Rows from block 5 of a small image diffusion model, named by matrix and row number. Rows with one number within an expert belong to one neuron, the router's apart. Each number is 128 + 24 x the weight over its row's rms, rounded and kept within 0 to 255. All counts start at 0.
Before each expert's rows are labels from the 100 images, of 14848 (inputs lightly noised), where the router gives the expert most weight on average: "strongest on" is what is common among them. Only what is clearly more common there than usual is listed. The data: aerial photos of the United States (SatlasPretrain). In brackets: how many of the 100.
# router: router (model.blocks.5.mlp.router.weight, 16x128, trained with AdamW), inputs 0-127
# gate: expert gate (model.blocks.5.mlp.gate, 16x64x128), inputs 0-127
# up: expert up (model.blocks.5.mlp.up, 16x64x128), inputs 0-127
# down: expert down (model.blocks.5.mlp.down, 16x128x64, transposed), outputs 0-127

# expert 1
strongest on: building (93)
router.1 [142  94 131 142 107 163 161 137 146  99  99 156 109 152  78 140 122 113 117 165 104 110 146 164 135 133 131 165 110 138 155 157 148 109 152 170 126 157 120 181  92 150 105  99 146 132 130 110 168 144 167 157 115 139  77 100 139 144 106 156 139 167 153 104 167 147 126 128 141 164 105 110 122 115 135 129 151 107 110 116  98 135 129 115 106 123 150 135  86 148 141 132 155 101  89 125 144 114 111 136 146 117 106  96 141 146 113 147 177 118  97 144 120  88 155 124 167 124  90 111 130 137 124 117 126 112 110  60]
gate.5 [137  83 142 100 197 145  84 139 169  92 138 105 130 120  91 134 166 158 111 112 154 147 157 134 124 132 157 115 131 115 121 130 111 111 121 132 130 124 174  94 140  62 135 127 124 153 106 127 155 106 139 110 123 156 160 130 133 103 143 138 112 120 111 139  77 115 169 130  97 131 134  85 134 150 103 126 109 128 150 146 107 138 117 101 138 128 188 119 132 156 146 130 106  95 109 124 117 145 109  83 136 160 137  97 128  96  72 121 146 160 117 159 137 169 133 155 115  87 105 154 133  87 113 151 141 128 115 125]
up.5 [134 171 148 103 190 128  87 147 180 115 134 129 150 102 143 120 109 153  93 113 116 149 122 150 134 128 151 104 108 123 120 121  83 126 173 104 119 107  62 125 144  58 157 122 106 139  94 145 166 127 146  95 143 174 143 136 137 137 123 109 125 134 123 113 134 119 213 108 131 112 153 140 136 119 125 159 122 157 124 144  96  99 112 137 121 123 103 145 118 153 157 158 115 115 125 133 114 143 105  93 142 124 145 143  93 128 104 155 104 149 108 120 126 148 129 155 118  96 104 141 124 123 131 190 119 115 117 139]
down.5 [110 182 127 136 113 104 103 124 157 183 145 126 127  98 116 127  73 159 145 128 123  86 144 154 147 105 113  99 126 116 165 133 145 151 105 152 121 157 108  78  75 144 125 147 129 108  92 134 152 118 146 174 118 171 160 148 148 163 121 122 136 136 121 114  85 131 129 122 106 114 107 107 126 114  85 117 134 150 147 178 133 123 104 113 119 119 181 121 159 123 121 104 115 132 127 152 120 126 119 103 141 129 122 128 146 156 197 127 133 175 139 132 130 169 104 104  92 138 124 144  93 108 113 175 139 142 138 143]
gate.6 [122 123 115 145 163 105 148 129 149 103 124 108 150 133 120  88 131 115 140  54 122 130 117  78 134 126 116  68 145 113 142  91 152 147 118 174 121 154 142 160 149 149 177 115 136 107  89 105 124  97 130 106 155 165 153 137  92 128 124 138 154  89 151 115 127 140 124 148 103 130 156 152 158 168  83 108 116 104 129  95 111 109 150  92 119 131 154 137 169 123 116 136 144 103 130 142 152 133 148 110 100 145 104 146 118 103 124 106 111 137 102 119 110 139 139 145  81 150 119 135 130 106 124 177 123 105 153 196]
up.6 [146 148 142 141  97  70 147 118 119 170 145 132 150 137  63 130  81 150 155 107 102 127 122 102 142 109 131 152 118  75 125 134 160 130 126 151 160 126  95 163 140 167 171 134 153  93 146 122 120 123 139 131 193 159 135 116 132 139 115 159 119  80 141 118 153 141 116 169 129 148 116 120 161 165 111 112 128 120 113 142  96 137 130 127 101 122 139 127 169 150 125 142 130 108 121 138 133 126 162 131 150 129 102 103 100 143 133 135  71 136  95 105  69 114 145 125 134 129 109 114 115 120  99 102  82 111 171 130]
down.6 [119  93 143 148 115 124 120  93 111 171 136 118 142 103 142 125 112 146 138 181  99 109 154  69 129 144 157 125 130 138 142 114 135 138  91 175 110 159 144 136 107 109 159  82 114 105 155 108 108 112 151 143 148 177 108 154  90 111 114 118 142 164 116 111 179 106 131 124 140 141 121 144 136  88 126 110 109 129 124  74 120 178 155 153 116 151 122 109  94  81 151 138 125 114 142 121 128 114 169 119 125 110 166 138 143 132 141 163 149 144  56 134 109 103 124 126 127 136 120 132 139  82 159 126 162 153 134 113]
gate.7 [142 129 149 147 129 112 191 167 104  57 174 107 110 128 129 138 156 134 153 129 143  93 126 111 126 146 142 135 152 143 100 116 163 145  88 141 108 151 114  89 117 135 139 169 147 126 120 129 131  82 114 121 129 136 116 147 139 128 118 135 123 119 127 137 171 138 129 130  76 128 137 135 140 161 147 144 142 123 117 125 154 136  98  65 133 150 112 139  33 111  87 127 140 132 115 129  98 133 136  79 144 103 122 117 137  98 113 120 133 114 154 143 140 196 117 118 159 104 133 165 114 110 102 131 130 133 147 125]
up.7 [111 106 121 139 108 141 103  85 135 213 101 145 163 140 130 120 120 135  97 132 124 149 106 128 153  82  98  90 138 135 151 136  94 116 153  86 150 117 134 143 116  80 120  83 134 139 107 128 115 153 160 137 125 132 151 119 101 133 146 108 131 148 140 114 102 112 134 118 171 123 123 139 112 117 133 114  81 113 125 137 106 139 161 162 162 102 127 126 225 157 139 121 115 141 158 152 157 113 100 162 124 126 138 164 145 156 132 150 124 123 106 102 123  84 134 115 127 151 120  88 158 131 139 115  94 137 110 147]
down.7 [146 122 133 123 123 162 106 117 124  62  60 113 127 109 141 142 159 104 147 106 115  91 122 109 122 164 162 136 144 137 112 135 177 117 167 135 119 125 108 147 127 129 142  58 130 141 117 109 103 173 133 117 125 128 125 125 138 121 114 129 140 146 143 158  91  98 149 130 155 128 124 126 136 137 104 123 117 134 128 144  93 134 147  64 109 123 140 139  45 117  79 135 100 132 135 156  85 138 119 174 139 175 126 114 126  94 111 114 138 153 106 149  97 105  98 139 119 161 127  99 146 127 153 124 145 125 100 129]
gate.8 [102  91 158 139 135 118 110 135 116 140 111 183  93 132 134  87 161 110 134 143 137 130 164 157 140 135 126 107 131  61 155 101 103 196 154  97  97 147 117 132 150 149  88 154 116 116 139 108 126 101 100  87 154 129  82 100 116 152  93 136 151 155 134 103 124 100 169 143  97 134 120 143 165 139  92 157 124 106 145 143 156 125 129 152 144  94 129 161 169 126 145 133 119 118 156 125 140 152 154 148 153 140 100 128  63 120 139 121 132 133 116 142 131  81 109 103 113 155 108 109 144 111 133 125 138 126 140 150]
up.8 [162 110 112 131  21 154 111 135 164 140 124 128 117 130 123 132  65 114 145 136  83 124 149 147  96 122 170 141 116 100 112 154 132 120 109 144 126 135 182 122 149 161 111  97 125 117 162 123 133 140 104 152 134  49 105 111 140 129 125 132 154  97 124  99 115 130 115 121 150 158 136 124 105 137 122 133 147  91 144 120 137 104 153 125 120 142 111 125 136 129 125 150 129 131 121 141 151 113 138 101 122 158 103 106 136 155 186 136 128 114 129 143 213 136 109 120 124 153 131 145 138  93 110 112 130 104 134 143]
down.8 [119 123 107 121  93  86 136 150 122 152 108 120 134 130 149 122 105 133 105 139 144 129 146  92 110 150 160 107 163 118 150  75 155 109 152 114 130  86 184 140 146 143 111 162 145 147 148 139 129 109 132 122  98 190 126 124 142 103 175 134 117 110 129 124 185 137 124 132 119 152 135 125  91 156 120 112 116 115 127  83 120 131  97 131 167 127 166 126 140  99  87 166 109 130 126  99 132 140 132 152 126  94 118 128 153 104 164 121 145 130 144 122  53  98 101 157 170 115 149 118 118 167 112 149 136  77 117 130]
gate.9 [105 114 139 102 135 132 120 149 114 139 110  92 151 103  94 116 109 151 101 101 148 161 123 146 111 194 136 123 129 109 113 127  82 138 110 164 126 106 117 108 114 163 101 114 119 143 130 117 115  94 115 142 133 118 112 118 159  86 141 103 116 145  95 171 175 116  80 107 139 142 124 124 106 177 137 124  89 174 151 119 132 189 128 127 166 139 103 116 102  87 154  90 113 119 129 165 141 113 130 117 113 127 130 118 180 146 141 116 127 123 126 134 149 124 117 132 114 132 121 179 123 125 181 112 110 195 138 117]
up.9 [116 171 128 142 119  97 153 124 166 143 125 163 101 142 145 128 142 158 104 126 112 111 146 123 143 127 139 115 149 162 130  60 121 139 179 116 116 109 129 179 106 100 135 165 141 113 118 138 133 156 114 137 123 100 151 139 104 159 128 128 149 134 130 118 136 158 148  87 107  98 121 121 146  82 149  96 102 139 130 129 117 103 131 148 173 112 113 151 129 140  97  88 148 110 171 162 120 138 117 133 118 113 172 175  71  91 116 157 123 129 145 114  75 107 135 133  82 148 121  93  88 111 112 110 168 134 149 136]
down.9 [129 121 119 117 171 148 120 145 124 120 108 136 134 125 140 117 164 132 127 145 181 128 119 107 125 189 158 131 135 107 125 108 168 142 127 148  97 143 110  56 129 138 127 127 111 132 152 137 127 104 119 159 155  56 109 134 133 134  66 128 119 126 135 177 180 104 113  97 108 104 147 113 125 129 100 136 134 183 125 109 126 170 126 122 122 146 108 135 133 129 182  95 122 146 135 189 142 118 140 106 112 115 133 128 110 120  92 125 142 115 110 152 142 129 150 153 152 104 124 153 135 127 148 132 127  54 138 105]

# expert 12
strongest on: building (81)
router.12 [108 167 124 177 155 109 137 137 143 125 130 102 160 120  58 119 117 118 155 116 142 137 133  87 161 126  92 149 144 133 114 121 123 154 106 113 159 126 141 112 138 167 111 152 107 131 128 119 118 148 114 129  96 140 116  79  83 104 157 128 119 117 147 117  97 154  84 112  89 137 113 174 165 150 115 118 113 146 152 131 146 107  83 123 155 144 108 105  99  93 110 110  94 184 113 140  92 114 107 152 125 124 127 145 155 131 157 149 116 136 169 118  76 130 118 117 104 123 138 116 101 137 163 187  95 135 141 133]
gate.5 [109 172 132 113  58 124 105 131 108 115 141 147 133 108 163 136 153 161 132 124  95 111 142  93 161 118 169  51 122 143 137  93  97 147 140 123 139 131 187 120 138 104 143 150 141 161 140 120 141 128 128  91 143  95 131 133 116 115 152 128 140 101 139 133 116 117 181 132 126 129 130 121 120 137 128 128 119 123 112 138 112 120  97 127 147 105  70 171 139 143 131 102 145 123 141 131 150 127 152 142 131 111 165 172  58 142 176  98 126 115 103 129  97 127 152 167 116 125 132 130 126 103 146 124  61 125 136 132]
up.5 [125 111 127 139 187  64 119 128  49 126 124 117 126 137 118 149 114 174 106 106 170 156 141 112 149 151  95 143 113 149 152 151 149 141 156 171 106 113  39 157 126 126 149 142 110 119 132 127 132  98 151 131 139 117 149 142  97 111  96 142 129 115 124  56 109 138 125 120 154 159  98 134 115 125 135  98 124  99 121 141 123  93 159 128 120 130 136 124 106 151 145 148 109 159 120 106 137 120 146 135 126 107 135 143 136 139 160 161 138 125 129 153 131 116 137 140 113 132 119 143 137 135 119  89 192  85 108 113]
down.5 [144 183 137 123  79 119 133 124 131 104 154 125 120 115 110 155 177 125 168  76 164 134 136 118  81 142 125 110 131 122 104 124 126 116 124 126 146 107 195  96 104 131 126 135 123 128  94 157 113 111 121 133 124 155 144 104 133 117  97 128 149  82 112 152 135 116 124 115 109 137 126 129 102 121 146 157 111 157 149 146 139 119 195  99  94 149 185 107 119 114  98 167 120 157 147 121 134 128 130 114 105 117 117 162 124 164 131 114 161 142 159 131 123 135 150 102 143 135 100 143  99 110 134 118  44 103 153 135]
gate.6 [175 138 114 150 183 140 150 105 120 100 122 146 125 118 152 105 155 116 120 149 184 120 170 139  83 128 155 100 102 123 126 129 173  90 136 149 126 109 100  90 152 162 175 122 122 113 124 157 103 119 110  86 113 119 125 144 152 147 118 158 124 132 128  91 145 122 164 152 148 125 129  96 121 121 114 124  95  97 109 144 108 164 181 110 119 138  57 151 128 152  92 168 112 131 131  98 141 130 109 122 152 107 129 107 101 133 180 125 112 126  78 140 140 109 130 141 129 109 101 138 133 138 121 118 139  97 151  93]
up.6 [107 160 148 149 229 118 151 125 176 101 109 121 121 140 119 131  95 132 146 109 216 122 116 123 146 153 106 125 148 140 128  98 161 107 112  96  91 141 112 109 128  73 101 117 136 151 150 159 108  57 158 104 129 115 129 160 150 132 129 106  90 165 122 123 113 119 163 143 121 131 137 130 125 117 150 143 103 135 111 121 129 140  98 165 137 129 103  95 109 118  83 121 113 118 144 129 131 138 137 154 126 164  89 134 143 119 134 119 126 129 132 122 160 114 137 150  95 131 114 146 124 145 106  89 137 136 123 119]
down.6 [134 171 142 112  90  85 103 118 180 133 127 127 110 103 130 184 124 101 131 188 181  93 133 150 198 128 119 135 129 111 130 143  98 111 105 145 132 112 183 110 146 106 122 124 152 124 142 154 139 109 121 115 119  92 107 157 138 130 146 119 133  39 150  86  99 128 134 124 124 133 139 143 147 113 156 123 125 107 124 132 114 120 108 115  97 132 163 125 117 112 139 116 132 135 138 103 107 124 153 136 189 150 134 149 142 120 137 124 151 151 166 101 129 117 152 133 130 134 184 110 137 137 146 109 112 140 132  87]
gate.7 [164 110 130 124 121 106 112 166 176 111  96 144 111 119  75 107 105 145 125 166 169 134 153 105 134 143 111 186 119 108 117 145 113  93 131 149 120 135 143  77 152 121 115 129 128 136  93 124 150 135 105 144 138 146 148 136 139  80 141 148  94 105 100  89 109 154 201 111 127 118 145 107 136 133 113 119 132 146 110 106 150 123 121 136  97 149 118  96 117 118 159 131 151  98 100 114  93 147 140 117 152 152 131  94  82 186 114 136 118 151  79 169 170 126 150 123 131 119 118 162 112 157 142 139 111 121 122 111]
up.7 [109 185 124 160  71 122 145 132  86 146 142 112 158 116 121  84 124 140 137 118 167 130 151  95 105 114 156 174 132  94 103 126 128 133 143 108 125 134 107 134 125 118 140 126  95 121  96 100 119 134 105 100 128  79 122 119  99 169  91 105 145 138 126 108 116 110 162 138 134 149 132 127 118 134 159 166 116 121 149 142 111 148 134 119 139 120  98 145 156 151 148 155  94 145 102  86 127 154 133 135 168 118 110 132 124 130 192 145 100 134 109  90 110 114 118 121 133 126 146 141 174 218 105 103 141 155 133 125]
down.7 [108 131 138 130 193 116 148 120 186 132 107 115 135 138 130 123 130 169  97 122 112 130 118 120 171 131 116 115 165 119 129 153 145 109 155  94  94 105 131 152 123 142 144 121 131 126 151 155 120 110 154  99 154  87  86 135 155 144 126 137 153 113 129 102 135 122 139 131 137 110 126 113 135 128 161 137 159 112 103 106  87 132  32 116 128 132 134 154 110 146 127 155 135 124 132 162 136 145 109 135 117 150 146  99 119 130  43 106 122 126 134 122 104 110 134 128 121 126 112 113 148 184 112  81 163 140  92 174]
gate.8 [157 137 134  58 157 143 111 127 109  96 138 133 132 136 126 113 147 125 160  84  99 119 127 142 124 114 144  90 146  76 123 152 145  91 164 133 138 108 180 147 140 111 108  88 139 104  97 128 117 132 110 112 143 126 118 144 133 137  81 145 139 139 134 107 140  89 160 141 130 150 137  91 118 140 132 117 118 105 128 131 147 113 157 122 134 143  86 166 143 160 130 113 116 139 164 146 186 132 173 141 141 117 122  88  79 149 170 136 100 101  78 123 134 165 128 143 112 126  75 108 148 160 123 174 144 129 140 124]
up.8 [ 80 163 129 112 146  92 157 134 187 149 138 142 115 141 145 160  91 148 138 107  80 113 137  98 131 117 156 142 142 132 153  95 146 124 116 129 146 134  77 155 123 135 112 136 103 134 179 135 139 151  99  91  97 121 133 111 122 128 110 119 147 130 140 110 110 128 150 103 126 110 127 147 153 154 120 124 112 134 130 133 150 126  77 102 186 135 128 109 150 117 162 126 109 122 159 119  85 114 167 108 120 120 147 188 131 108 116 124 143 119 203 120 149 139 111  90  93 122  96 144 123 145 160 122  85 124 139 172]
down.8 [112 130 118 130 123  63 113 109 143 134 137 143  88  97 148  89 178 123 143 164 174 108 132 144  95 128  85 115 149 144 119 158 117 137 101 115 144 145 213 168 109 128 110 133 135 141  91 102 130 139 115 146  97 124 142 146 111 138 152 149 108 149 133  93  93 138 138 141 138 151 119 156 143 147 155 110 125 119 129 149 161 157 141 150 116 122 188 114  87 122 134 176 115 114  95 132  97 139 161 135 117 124  98 119  95 103 157 117 155  93 165 132 139 150 130 152  97 151 101 119 134 112 154 109 138 146 146 146]
gate.9 [128 105 112 134 121  94  97 104 120 158 115 136 138 148 182 113 113  99 130  82 147 139 122 135 170 160 169 136 144  85 127 154 140 104 106 146 138 113 109 142 194 156  95 133 120  82 156 124 144 124 146 127 149 104 110 109 137 173  95 104 123 127 132  91 133  99  82 159 148 150 136 133 113  97 120 105 172 130 141 134 100 132 161 144 144 128 142 137 111  93 145 149 139 129 169 105 124 117 115 150 139 110 130 112 139 163 174 127 146 101 119 133 150 130 120 101 111 134 118 117 151 125  95  61 187  94 145 133]
up.9 [121 175  98 131  32  99 102 128 161 109  96 128 118 108  94 127  83 143 152 100  78 145 167  96 116 131 120 182 155 125 150 140 114 125 140 132 122 160  87 119 145 158 119 113 115 109 127 113 159 120 136 133 127 150 150 103 108 150 104 139 128 106 122 112 118 108 153  95 110 137 111 156 133 135 138 171  97 122 132 146 152 124 184 138 111 122 129 111 120 142 134 166 147 136 104 136 133 140 151 145 112 108 121 152 149 162 181 115  80 129 121 130 150 114 129 134 101 122 119 101 108 114 172 108 164 138 168 132]
down.9 [128 139 110 124  44  88 152 157 119  97 128 126 129 141 115 153 132 101 137 145 169 166 137 169 123 103 164 120  93 107 142 161 168 122 142 142 144 122 151  96 138 190 123 141 122 123 141 153 128 154 141 128 114 167 128 130 161 128  67 105 140 116 121 159 133 150 102  96 100 148 126 168 132 144 128 123 138 157 120 122 152 130 109 102  80 137 110 130 124 142 160 152 142 116 133 158 146 125 110 145 141 140 118 109 143 170 162 128  97 168 162 110 115 105 145 124 149 124  98 167 104 133 111 186 150 122 152 112]

# expert 8
strongest on: crop field (40)
router.8 [ 96 134  92 145  96 129 128 145 147 143 118 102 135 146  76 110  92 132 101 143 111 181 119 143 150 135 110 168 137 142 157 147 169 143 142 155 150 134  91 191 141 158 115 134 129 105 127 142 135  90 148 142 109 113 108  96  88 133 143 102 148 152 127  88 129 153 141 101 127 100  92 151 162  97 149 119  87 155 130 128 142 104 114 126 129 116 191  67  96 105 133 101 122 144 110 121 101 145 137 157 128  90 132 141 173 115 106 155 109 149 154 123 155 127 107  93 123 105 141 138 101 141 143 129 118 120  94 149]
gate.5 [157 137 125 125  80 123 153 126 147 153 100 129 153 110 149 135 133 143 141 124 128 114 107 151  65  75 101 179 130 128 138 101 100 142 100 132 160 132 169 129 145 123 135 191  85 144 118 101 125 106 140 146 143 117 125 104 121 121 133 102  84 124  94 112 113 141 157 141 131 140 109 156 156 147 132 159  75 163 151  93 115  88  95 159 103 180 163 144 145 114 152 115 150 154 130 134 122 135 154 133 128 156 140 145 122 131 135 117 169  67 142 125  74 133 133 149 115 121  96 130 122 124 152  99 130 129 106 142]
up.5 [116 151 143 114 164 159 112 133  87  85 126 126  87 139 138 132 137  91 108 140 118 103 134 119 179  91 127 103 111 137 142 114 107 131 171 160  93 154 165 115 101 143 123 133 167 165 159 179 153 145 154 157  99 148 142 155 118 134  89 129 177 133 135 129  87 130 144 130 144 119 152 151  88 136 122  57 157 151 131 161 136 168  90 106 102 107  91 130 121 141 127 130 122 102 121 132  67 122 107  92 133 107 128 141 123 141 139 164  90 122 116 149 157 144 122 124 115 144 132 109 136 118 110 141 136 134 136  91]
down.5 [132 170 137  97  87 125 127 125 121 135 111 128 134 143 125 150 156 126 135 103 143 113  82 105  28 141 106 105 139 156 120 142 105 101 142 113 121 111  99 132 141 144 130 112 152 150  63 110 135 127 129 141 120 157 146 114 139 141 148 135 147 121 148 128 126 119 145 148 132 147 140 127  89 117 120 140 133 104 127 137 141 120 137 152 152 140  70 107 131 133 138 159 109 128 114 126 115 129 154 138 132 153 150 140 141 144 140  79 131 230 121 142 219 119 140 116 139 158 134 108 132 147 135 164 120 126 118 136]
gate.6 [171 140  97 105 112 138 113 155 148 106 142 172 140 139 135 124  82 121 147 154  81 110 121 126  83 139 123 132 148 118 149 162  85 119 141 109 147 114  22 141 148 122 135 145 130 125 126 112 122 129 148  96 126 176 134 117 146  99 120 143 124 135 151 132 157 130 140 110 118 136 114 155 116 138 107 169 135 129 116 135 159 134 112 139 137 133 131 169 171  98 154 155 124 133 129 141 135 121 129  74 139 157 144 128  78 120 153 114  94  87 114 118  77 146 130 164 118 131 101 121  94  99 141  94 126 130 158  91]
up.6 [122 113 129 140 151 113 152 170  84 114 114 145 124  97 103  98 173 122 135 125 207 137 117 112  95 132 131 108 106 161 136  89 119 123 114 146 152 147 215 101 114 114 121 135 129 132 135 116 142 130 138 136 132  96 121 155 106 151 108 128 156 110 147 111 105 117 108 151 141 147 119 105 137 156 128  89 150 111  97 110 113 144 119 107 122 111 129 117  84 133 108 103 142 119 131 146 113 127 111 201 146 138  91  87 182 140  84 126 144 124 152 141 147 141 132 112 154 118 166 139 155 129 141 182 105 112 145 127]
down.6 [109  98 152 132 151 124 163 109 179 109 144 121 130 119 135 154  64  85 113 125 198 140 101 125 138 110  92 123 127 135 128 146 131 138 167 126 127 112  80 102 127 121 142 106 122 122  64 134 118 118 128 106 126 103 137 134 172 133 117 123 128 103 122 148 157 122 140 104 120 149 122 127 131 124 159 123 138 141 123 134 120 112 118 100 119 120  95 114 146 128  80  84 136 125 140 157 140 128  88 167 141 121 116 147 105 154 132 119 120 131 164 134 121 106 124 152 183 142 143 145 125 120 117 207 116 111 117 210]
gate.7 [146 125 119 122 118 190 174 150  38 105 130 111 129 142 138 126 130  89 161 164 126 129 154 120 117 120 134 168 152  79 118 123 123 126 135 121 117 142 154 113 125 149 110  86 124 138  86 143 133 136 155 139 144  93 129 117 174 120 137 140 111 151 122 161 150 151 134 130 158 149 118 104 101 142 103 111 143 150 128  93 136 124 170 146 118 129  74 112 104 136 133 106 137 148 131 163 170 108  76 146 126 130 122  92 124 108 145 153 127 157  92 167 159 102 121 147 158 126 124 129 112  89 107 132 148 154 162  95]
up.7 [ 77 121 136 119  89 155 129 136 140 137 108 139 122 128 162 155 149 160 112 115 103 133 127 142 145 139 121 107  87 147 160 104 139 114 118 153 157 108 163 161 107 106 154 183 145 101 191 116 134 162 145 123 135 122 112 169 123 152 127  84 124 143 102 118 117 126 146 119 104 110 151 125 107 130 148 111 108 131 127 163 143 103 134 116 155 133 209 143 108 145 136 126 148  95 117 122 108 144 128 103 126 157 133 144 111 100 123  66 112  96 137 174  94 159 123 128  75 136 143 115 138 101 144 115 156 100  79 137]
down.7 [100 131 132 149 212 173 140 146  53 122 159 130 120  94 113 118 118 204 107  94 168  87 155 117 183 106  99 126 128 131  98 123 139 117 126 148 135 132 122  90 139 150 121 138 141 145 129 137 121 117 119 129 136 118 128  94 120 136  96 124  96 122 149 145 116 114 152  68 140 108 128 125 135 133 106 114 138 146 132 120 120 117 156 130 121 107 127 147  97 109 110 106 130 121 106 106 158 132 136 124 103 115 118 109 143 146  94 126  70 104  98 107  80  96  91 116 143 126  98 133 147 123 142 118  87 128  98 141]
gate.8 [155 136 139  43  85 167 132 124 127 165 136 127 101  91 168 192 141 137 111 129 107 111 146 134 107 119 147  99 140  82 128 134 109  96 146 147  93 108 118 128 107 110 129 106 132 123 131 122 145 137 136 156 121 104 154 145 138 123 119 131  82 141 112 148 156 131 105 154 114 150 152 117  75 144 148 105 154 121 148  85 129 130 105  99 135 135 150 144 108 159 127 138 165  93 119 121 119 135 144 109 126 118 129 177 127 126 105 107 140 113 118 216 137  97 120 157 147 110 124 143 135  97 162 128 139 134 110  92]
up.8 [149 135 132  41  98 162 136 117 108 155 126 117  86 105 152 183 137 127 110 121 105 108 145 127 132 108 134 101 140 100 141 128 120 105 148 164  88 122 108 127 111 116 126 101 129 124 133 148 152 145 145 163 122 103 162 138 141 117 117 133  90 146 108 141 181 120 103 143 139 140 150 122  80 142 140 126 153 122 148  77 130 131 108 111 141 142 159 157 106 154 128 145 167  83 133  98 126 151 127  88 129 124 127 162 141 131 133 136 145 112  93 212 151  99 126 139 160 111 135 148 129  85 158 126 135 143 130  98]
down.8 [127 255 146 166 159 159  87 147 111  92 133 136 142 123 125 107 121 113 121  98  97 132 123 158 102 124 114 141 118 110  97 135  95 106 168 107 153 166 139 132 139 137 122 129 120 146 147 135 109 131 104 106 122 123 124 118 138 131 136 118 165 110 128 115 130 118 130 127 120 141 137  96 104 143 122 151 120 135 143 107 138 144  70 120 118 141 162 130 152 138 128 122 119 127 155 135  65 120 118 124 102 113 125 133 135 142 138 133 155  54 123 127 147 111 118 103 117 110 132 166 113  94 143  91  97 102 133 120]
gate.9 [124  77 171 111 135 154  94 129 132 130 110 123 158 130  97 131 140 124 145 119 146 133 151 168 157 144 176 131 141 124 147 113 122  82 121 110 145 140 139 161 104 135 143 141 121 173 156 119 127 136 138  87 138 140 111  87 150  69 126 166  99 120 152 154 131 139 139 125  93 104 102 139 169  97 133 115  91 122 150 115  91 140 157 129 117 106 132 136 159 166 129 139 102 128 124 128 138 121  77 119 137 150 128 174 111  97 114  82 146 110 165 140 144  73 112 147 112  80 126 155 131  93 106  94 150 150 141 167]
up.9 [138 134 142 115 109 146 112 141 161 130 147 141 149 110 125 151  83 133 158 140 123 121 126  51 114 119 171 144 135 110 115 159 105 132 157 135 138  82  62 119 131 135 134 109 114 148 142 163 134 138 149 116 112  84 145 129 127 164  97 149 114 115 138  96 135 169 145 150  86 114 134 113 123 150 135 112 127 109 125  95 161 125 143 120 122 135  91 123 177 115 129 178 131 131 137 147 146 103 156 106 172 136 149 150 111 120 155 133 150 126 103 115 139 116 120 104 150 146 117 125 112 146 115  96  25 134  98 114]
down.9 [119 161  86 157  99 102 118  93  76 126 131 159 136 125 132 139  55 167 114 140 142 111 128  94  82 131 128 156 141 120 142 125 131 128 136 113 139 120 111 192  87 135 143 132  94 140 195 111 124 143 151 131 108 161 132 123 154 150 121 135 123 123 146 124 116 162 143 122 149 128 121 149 128  98 128 152 136 111 122 122 103  96  91 112 124 134 140 151 145 158 108 121 119 113 112 171 160 164 118 186 126 141 111 181 131 115 144 120 119 142 141 110 162 100 112 160 119 132 102 141 176 121 134 131 165 130 189 139]